python train.py --arch="vit" --layers=16 --batch_size=384
Rows from block 2 of a small image embedding model, named by matrix and row number. Rows with one number belong to one neuron. Each number is 500 + 25 x the weight over its row's rms, rounded and kept within 0 to 999. All counts start at 0. Numbers have three digits each. After the name is the row's rms in percent of the matrix's.
Before each neuron's rows are labels from the 100 images, of 14848, where the neuron reaches its largest size: "responds to" is what is common among them. Only what is clearly more common there than usual is listed. The data: retinal OCT scans (Kermany 2017).
# gate: MLP gate (model.blocks.2.mlp.gate.weight, 512x256), inputs 192-255
# fc1: MLP up (model.blocks.2.mlp.fc1.weight, 512x256), inputs 192-255
# fc2: MLP down (model.blocks.2.mlp.fc2.weight, 256x512, transposed), outputs 192-255

responds to: finding: drusen
gate.432 094:507497520513498487508513502469531518489520545500526496502484483454544528547458469516521462481473509458491508507476433504466491498501497499520509540529497471517476503483464495559488535486490502
fc1.432 098:523504518493540513539496510492517518450519469519515485503474523501452474508510520495481512471505475500491530500521504506530478483519550481481539438529511503507519495536499511487490445475501503
fc2.432 090:522510500497506494496498552536503455465491558518525496521492491503488489502466491498456494453498525484541509520548529471492489555517524494499525481461513492475514498494505511482535502508448522

responds to: finding: diabetic macular edema
gate.331 105:490480514551517482518513513467512528528500550481513524465547519476495544526471488443486458498533531477477469501498529487503489508483472509505486539509492507460493484500511481477526522480505517
fc1.331 107:491534530499494513552516502514543516556499535486520467511515503522478512448504505485458465511535506479512489483498506504487470517490500501509521517508514489502507523532467444509508497472484481
fc2.331 100:532503482495444535438470548497514443523514461518478490505521501483532479555469510532507558516515459526496503483498502494497514542462507532497484484478472485497486553525498496488501523516521503

responds to: finding: diabetic macular edema
gate.290 096:467532525510492495486519465497485526519454484479503499528506481516502555481484463573487483490514444498517497506509496511492482498528521481509469531512471506504519481502460492481544485482494446
fc1.290 096:478528512476515536482504519550477432516544450500540489453521511536516531516471495539516557518526513516514512511505475532490488490486538510507482436500553521513540509562470468509515500504532501
fc2.290 099:491482495493470497496518534550514449532481484497526542515499472505480537498525463470483482500491504504468498469485486506501545503526513507455542462499475521540472518495510482494466517466495518

responds to: finding: drusen
gate.182 099:507525495471535526479544480490506529500518505466511491480504444497511497520537469472498496511494481488506463532532487499463548505474553500508522484508469484507450520482481527507527469502553491
fc1.182 096:508481496465495502439551452483504503505451489472486496491449473527467508511537496499472543525508536523495493533491489529510525536527477509518462506518517484487506499494526452502532454498513505
fc2.182 094:471478469500514509501489503470489449515475458536527531512539534467506530436540476464462517528526475484518511476490511538484516498500499515528470480513483494515503430492500482545479519493497503

responds to: finding: diabetic macular edema
gate.153 105:522486537482498484467520521493507479504464483522522450484514499514480465535490488527548459461516487449492548507514494484492510500491477524512456434553505517506524500536473507449488547483438477
fc1.153 101:505533476503534482463506487495479468499525528490486501476513489549507500494454529483518474541491456512510483552536505523525540499507483493486461505494491481444544486501490507531516530462484464
fc2.153 097:526523483470531543490501495475517497470540470511485515489502501490484492503472481508536479515482485456482519505530435493524440527526530520496496498510470548469495465505457499528496441539495510

responds to: finding: normal
gate.505 110:524508487487525508504489483510509500467496508486499526482465513502546508527421503546506476493512486522481455489491530485459497536495485519469457462519534481507494509481486553512539465524455516
fc1.505 106:516468534544522443469521515505481508510461482526500499507481444548478542525501454473518497489487503485518479474519499545530531453533528513493529528528455522495484483503503516536525511517530480
fc2.505 103:521521509513482526522500493502470480482556511491491479475541496465509539509454521496470568460511496446497486508489463528473502495524466483462523472518507522526476494452469488507481478477536481

responds to: finding: choroidal neovascularization
gate.96 089:501502531507498484521502523466538504527489508482520500495498500500480498504486502533473507534543472496457508488487522513474445472510480494484474511525529491534474479513516507456540527470480473
fc1.96 088:510575517500524505482475526501492470492517518516490508526475500500481519507518533468515476467502522490502454502509501485544508488548519502485514510513511503490521500505503468501513527545525509
fc2.96 083:531516480528484519477508482571512513495523495539509526493490500521476485452470485533458542498509522513464486500488516497433510496484489537560483504490495553469489455512562528490486476531501502

responds to: finding: diabetic macular edema
gate.23 095:455492481488484509514496534488509532488495468498509500517483489503505518464463490539463524507508484485478493485487477513456504535519487507519522478501529503520454482480478497515494521498492526
fc1.23 098:462471500445501496499528522488477574487512476519474503514533495533509506468480504455473479515508499516522527501498496463480473518464478531500556508464500492509491456509482493510494516513535522
fc2.23 097:492514488460505542467482459483579516434508549472488448483494487504487519452492513485490485502470472465527475513536517499458486499511505462544486478550489498530527488513494542519469490538491541

responds to: finding: choroidal neovascularization
gate.353 086:485486523539473458546544490474512492522460516477466486490485507521515530494458476522517499555520514527523464520510498492481498468458504485454526480487503470547453523529498532526555540492507492
fc1.353 083:504531529499516524494514502480508505485580498488512497539507467533532480523473512472478504487480520491523472462473497514481497522493499540510520529515537429500539494476493493547512504538539457
fc2.353 081:499462543485484480503467478443559526480461446466485507482508508514521446485504524491482484484507509475492486475518524465485538507489493483526501468529518484515538514494516537496447530460481454

responds to: finding: diabetic macular edema
gate.440 086:468502551492467489496500460486490498515508480536499501471513478536514480525482507488492507511478470511554470552490476528522562543482499482550505529461466519466502494474491488498538539484508461
fc1.440 085:489481462493506535502491506543474482481471489526510502496493501506473503507485485514493521525461507570458463529498528495497466483495520514451516451490506506457450466469452460523455499466509541
fc2.440 089:496527519464482479486441502496510508476478527508534509530534486552532532529528478557527533528503491523497539481540509478451455470512516498486565498519520514499518512524537526478500521501504493

responds to: finding: diabetic macular edema
gate.356 098:509478544498526455514506523511502482551478494542505503491513503479489503506483484488483464534520487531480493495513542529515539497519527516513470454502524524515447492520503494414494488476539514
fc1.356 099:509510477498478538503543532457516504449551486453505494515508514498531500492518507464536519522507505520463483515495479479486506484521496532471519513501484549516528497489480472444491497519471515
fc2.356 101:499495545550476473534463494498498540476501508454505489490535522494506507504551506503462499475542533475510501522473451440566468508478494499501522464494510498507484477484471498513495474517488458

responds to: finding: diabetic macular edema
gate.228 123:496547506524479484533471505523500465485476464467481488528495541464535527488537484458477476460494492465476475503460473485491492443512532508491545469499525487475535504523468492469515526506466481
fc1.228 118:519530456484486490440462543546496433475512509460477512498468459550514508464498553449505505529483489501538521492467511527553520461483515469488504493466505507501519484488497516545517532532481510
fc2.228 109:476516509505535497549470506494497468486476518533486508487464484497475480512521530491475473486481507514497495494515489513553485544524509479566491496460510542489486513500466493506458494476450492

responds to: finding: drusen
gate.266 120:455530513497487513441471509487489497524494497503487504445504496517527513482510515487519507502538526519469473487477508491520525522487483510473528480499497510500505521532528536502472535568482544
fc1.266 111:484551531517514486490499475495526452489502481508504535486508488535478532506467493476488486530491478497488480486544510495505516465481479512493480457486531508515494539520515481483500489552504463
fc2.266 110:484523457527501538496505494501514471482527532467477479539448541484475516515501484499501452460498500527470503480512492463527507528482478487492519490482495487510496486490519517441474488539533465

responds to: finding: normal
gate.406 093:523504503459502498469522528494505494505508507509517516489505432507492546510492505534512461540517538493568501485492473490468472492462473493499478496497486511504486481483467511478514503525466510
fc1.406 087:457496500533524505483526460491479510525531494492526502494479474502463480525471528489546507498535519473534461522385533447517521494474497503517540532503512472504565506463508481487456499544517478
fc2.406 088:466490467462509482504479509466487486520489457529509475513514496459569541524472511479512505530473495496462494524492456493482489508503513498537516514496533530504520476504497490523489508537494521

responds to: finding: diabetic macular edema
gate.367 109:523498495476482522462482515470503517485462482465467453513477496516549477475504529463488497510486464475489485527481487484543484516520515548509470513479580529474473505491499500522493518494520501
fc1.367 110:465541473503482467488500507492521456514505490496502495471516490494514505440520442504483489530485527511507510457523485448509509492447473493510519533481473547466498494537469514503550493468481481
fc2.367 104:480497506510520461522521498474481476517490452474475485524502508505509510473520469510511498462494501493523513507503533467510487545504517533480492486496510556509475512500497494520497499492511512

responds to: finding: drusen
gate.477 106:479490495501521541483481505499460532565510494471478493499479481494474522501503478491473507506512494484470467547492495530522481497478516513511430513499481471504508511471496478516488480523511471
fc1.477 115:472510468500514495488486496471489517478522479538502489530473522464568497501482516522475472526510525456496503470533517470527496512521546486476519486516547519502494506538510487526520470497479479
fc2.477 099:519487514482506508483501475563523530500497482479527532464540473504499470475486525520507484522509535473483544515485499456536486477465494525466515483489530496522517490489495483496511525524506517

responds to: finding: diabetic macular edema
gate.457 116:511475486490510472452557473477507510511520516499522511489519535519463466503505478498510491522528477512509476528522476534483498517490489544534469480480468475466494467464441497482473510561483517
fc1.457 125:508498523499516498542466477501505498492501507497517531507477467468493500494511476470499502470545499487533537497501483493480487463514529486492489469517525499523471518522477513513519461498494449
fc2.457 117:494499484499513516511538466497478477473537495524504473526509463517477532520478543503503473461522471496519521520505456537498490474546549458492433495484505518504508525469459523496482433509507504

responds to: finding: normal
gate.59 089:505519475498498478520523482501520507442524521515512501519473527448485514467489505486482481491463518542504526491490544485507519505506540531485545454508500479511502490511480509524529475528495466
fc1.59 087:528536510454510475484512511486457498482528509501499499506454443519575477509457461541514516504519498499515524526483457588527439501499471480520508506512460519496500499527505551461504507494485480
fc2.59 098:464499521503453504492509495507502539498475453477503477456502458469512491487521476494518451525479532538511540487545461459504491483484441481486530522506539509501515459494507508444503518463492493

responds to: finding: normal
gate.127 124:509510491500507495463466534513503459491510497489473488487526547491477477515501481528542514490510531510505519475489460536483467525456480508547456491493512510483470504528441482460510503522516470
fc1.127 121:552500501493478494514521494484522504495508488541515525560448461506464474476478546527487501500528511567527479480517494490537482466516500507491498542504454492504512503502505513488516521451501521
fc2.127 116:479499491529494489506495501520515538445509491511500511498497455485485480493507502462525479510502508538524502480480489511544493454464493485509494524479440520510469456480533494486502458514554483

responds to: finding: diabetic macular edema
gate.431 096:489438478512475534535519525495481468456506545484511497474508464492518521498508484505444513472509514537470486505512519533506474510491508459471484443515495525541483470490482458476509488527498506
fc1.431 095:494497491533491495503486513547514516545494497474516489533519518486502510505533507494536473509492503513527498495471522462512458498520505491543538477470527544488445475528465480507529540544464498
fc2.431 093:483540512494481490500498502495524518521506509515485435485493473458467503459475501487489536515524502508546484493507445484493532547518478543493539485478472479482475497520527500524493506528466441

responds to: finding: diabetic macular edema
gate.102 104:499552547490548530535482523484461512478518457501515485512494505538473477485512512506473478420482468480516493500522472505464422498519519518505523461511501530509478484485487468486508493470449504
fc1.102 107:512465499506515515507477472484521541523493486501544523519465479514500486479493518501506519483519503538472510476508492521501448498507524486507507458479463505496447515477536497545530543455464493
fc2.102 090:449468500506490438527475477518520509560487509516501531456472495461494525542517481494489463506501485527494493493496512475496517510500495496487465542519484510516481446524466462476505511542526520

responds to: finding: diabetic macular edema
gate.86 089:473481546504495509536492506492500476560456501494465516485517506437482486524497495513496491505538492523540500524493487463491525507501496456483526504525504502473530438485498520467484523450505477
fc1.86 081:446478488468506507547502519513492471535450543508500521493493466477545502505505486478482487546528544535488491513510535494489499542509548511519496495480541503512495486534488514484480554454483494
fc2.86 090:499551489496499504472486503550504482504464525521492546429492502491483505554506486493499523478534488511538462446523538518471519520445511490493520487499510486499484514512514490469515498471480493

responds to: finding: diabetic macular edema
gate.349 102:547463453502520494542475503505519494513480465547495536497500507509446493490485472491521504501491470502485468519539519533513520527475458482509499479498508517465491482522474518461500504560533505
fc1.349 095:480500530513485513455489477495527435505519529472512458449512467492557527528490514489498545507510533488516460479529521504485541474493519522483485506482492514504511478516499497496477511488467515
fc2.349 099:498554484515481523495488549484475509487496526497488494467484503511476475526485489601509520505515525530478469442528530538459492500469522496483542498505504508479541498508551488475489465496539474

responds to: finding: choroidal neovascularization
gate.216 096:545481539524518471481564511514521458523489498504491493526505503531489461493473481502579473498511479480496506518453483503540477516494450459490492522558458531526518467543524509519536509518508477
fc1.216 097:491493508508471485560577515493495507551517463500452526503514488535523513511513520476556486462444534496460499507486479539454480474514534484533476514503458493516505499522492524538534490496487494
fc2.216 100:488476516514472500504483491460510469509518507528500480476472511541484500491491491524492498463527453486522451485512493506529497520490501506489474481517492537564546487478523499526485513464537510

responds to: finding: choroidal neovascularization
gate.302 100:475491505489525542493474489510487488462464488507471507522523505493544478512518488490510510481515487525467489488513503515465478518521508544492513503494471468505494485530520478495484488501504511
fc1.302 099:525483516500468474468520492450477521542484476500531513522519478504480486511530490503507512526522504509492552482515509451503521468448499452508481479499514540477513520502492483518499543487530524
fc2.302 103:485503498526475534504494481520496477523487527501523521528485448507509500508556506530473493448458470491497484447506526524488489475518506456492470470522515443480501520499525537491511474481486549

responds to: finding: diabetic macular edema
gate.358 114:499482497479538504462444492551511494476483512545464527510514519522474500459466434444458509496504467511499559496520498516455496460500519461503543504480473465536476445505463516558523521487499523
fc1.358 117:544457468470528470539478494482506460500473518496485505506507525492538502487478516514477500512499504541501501507476473478485526507542482486470504445510471505523452506469524485479509485502492476
fc2.358 110:571531475508474515508502503494543486510513521552483525523478465459488529527508504516501510511451476539493500472482493541479458501490517475463462506529533500532486522483481531526462466545540508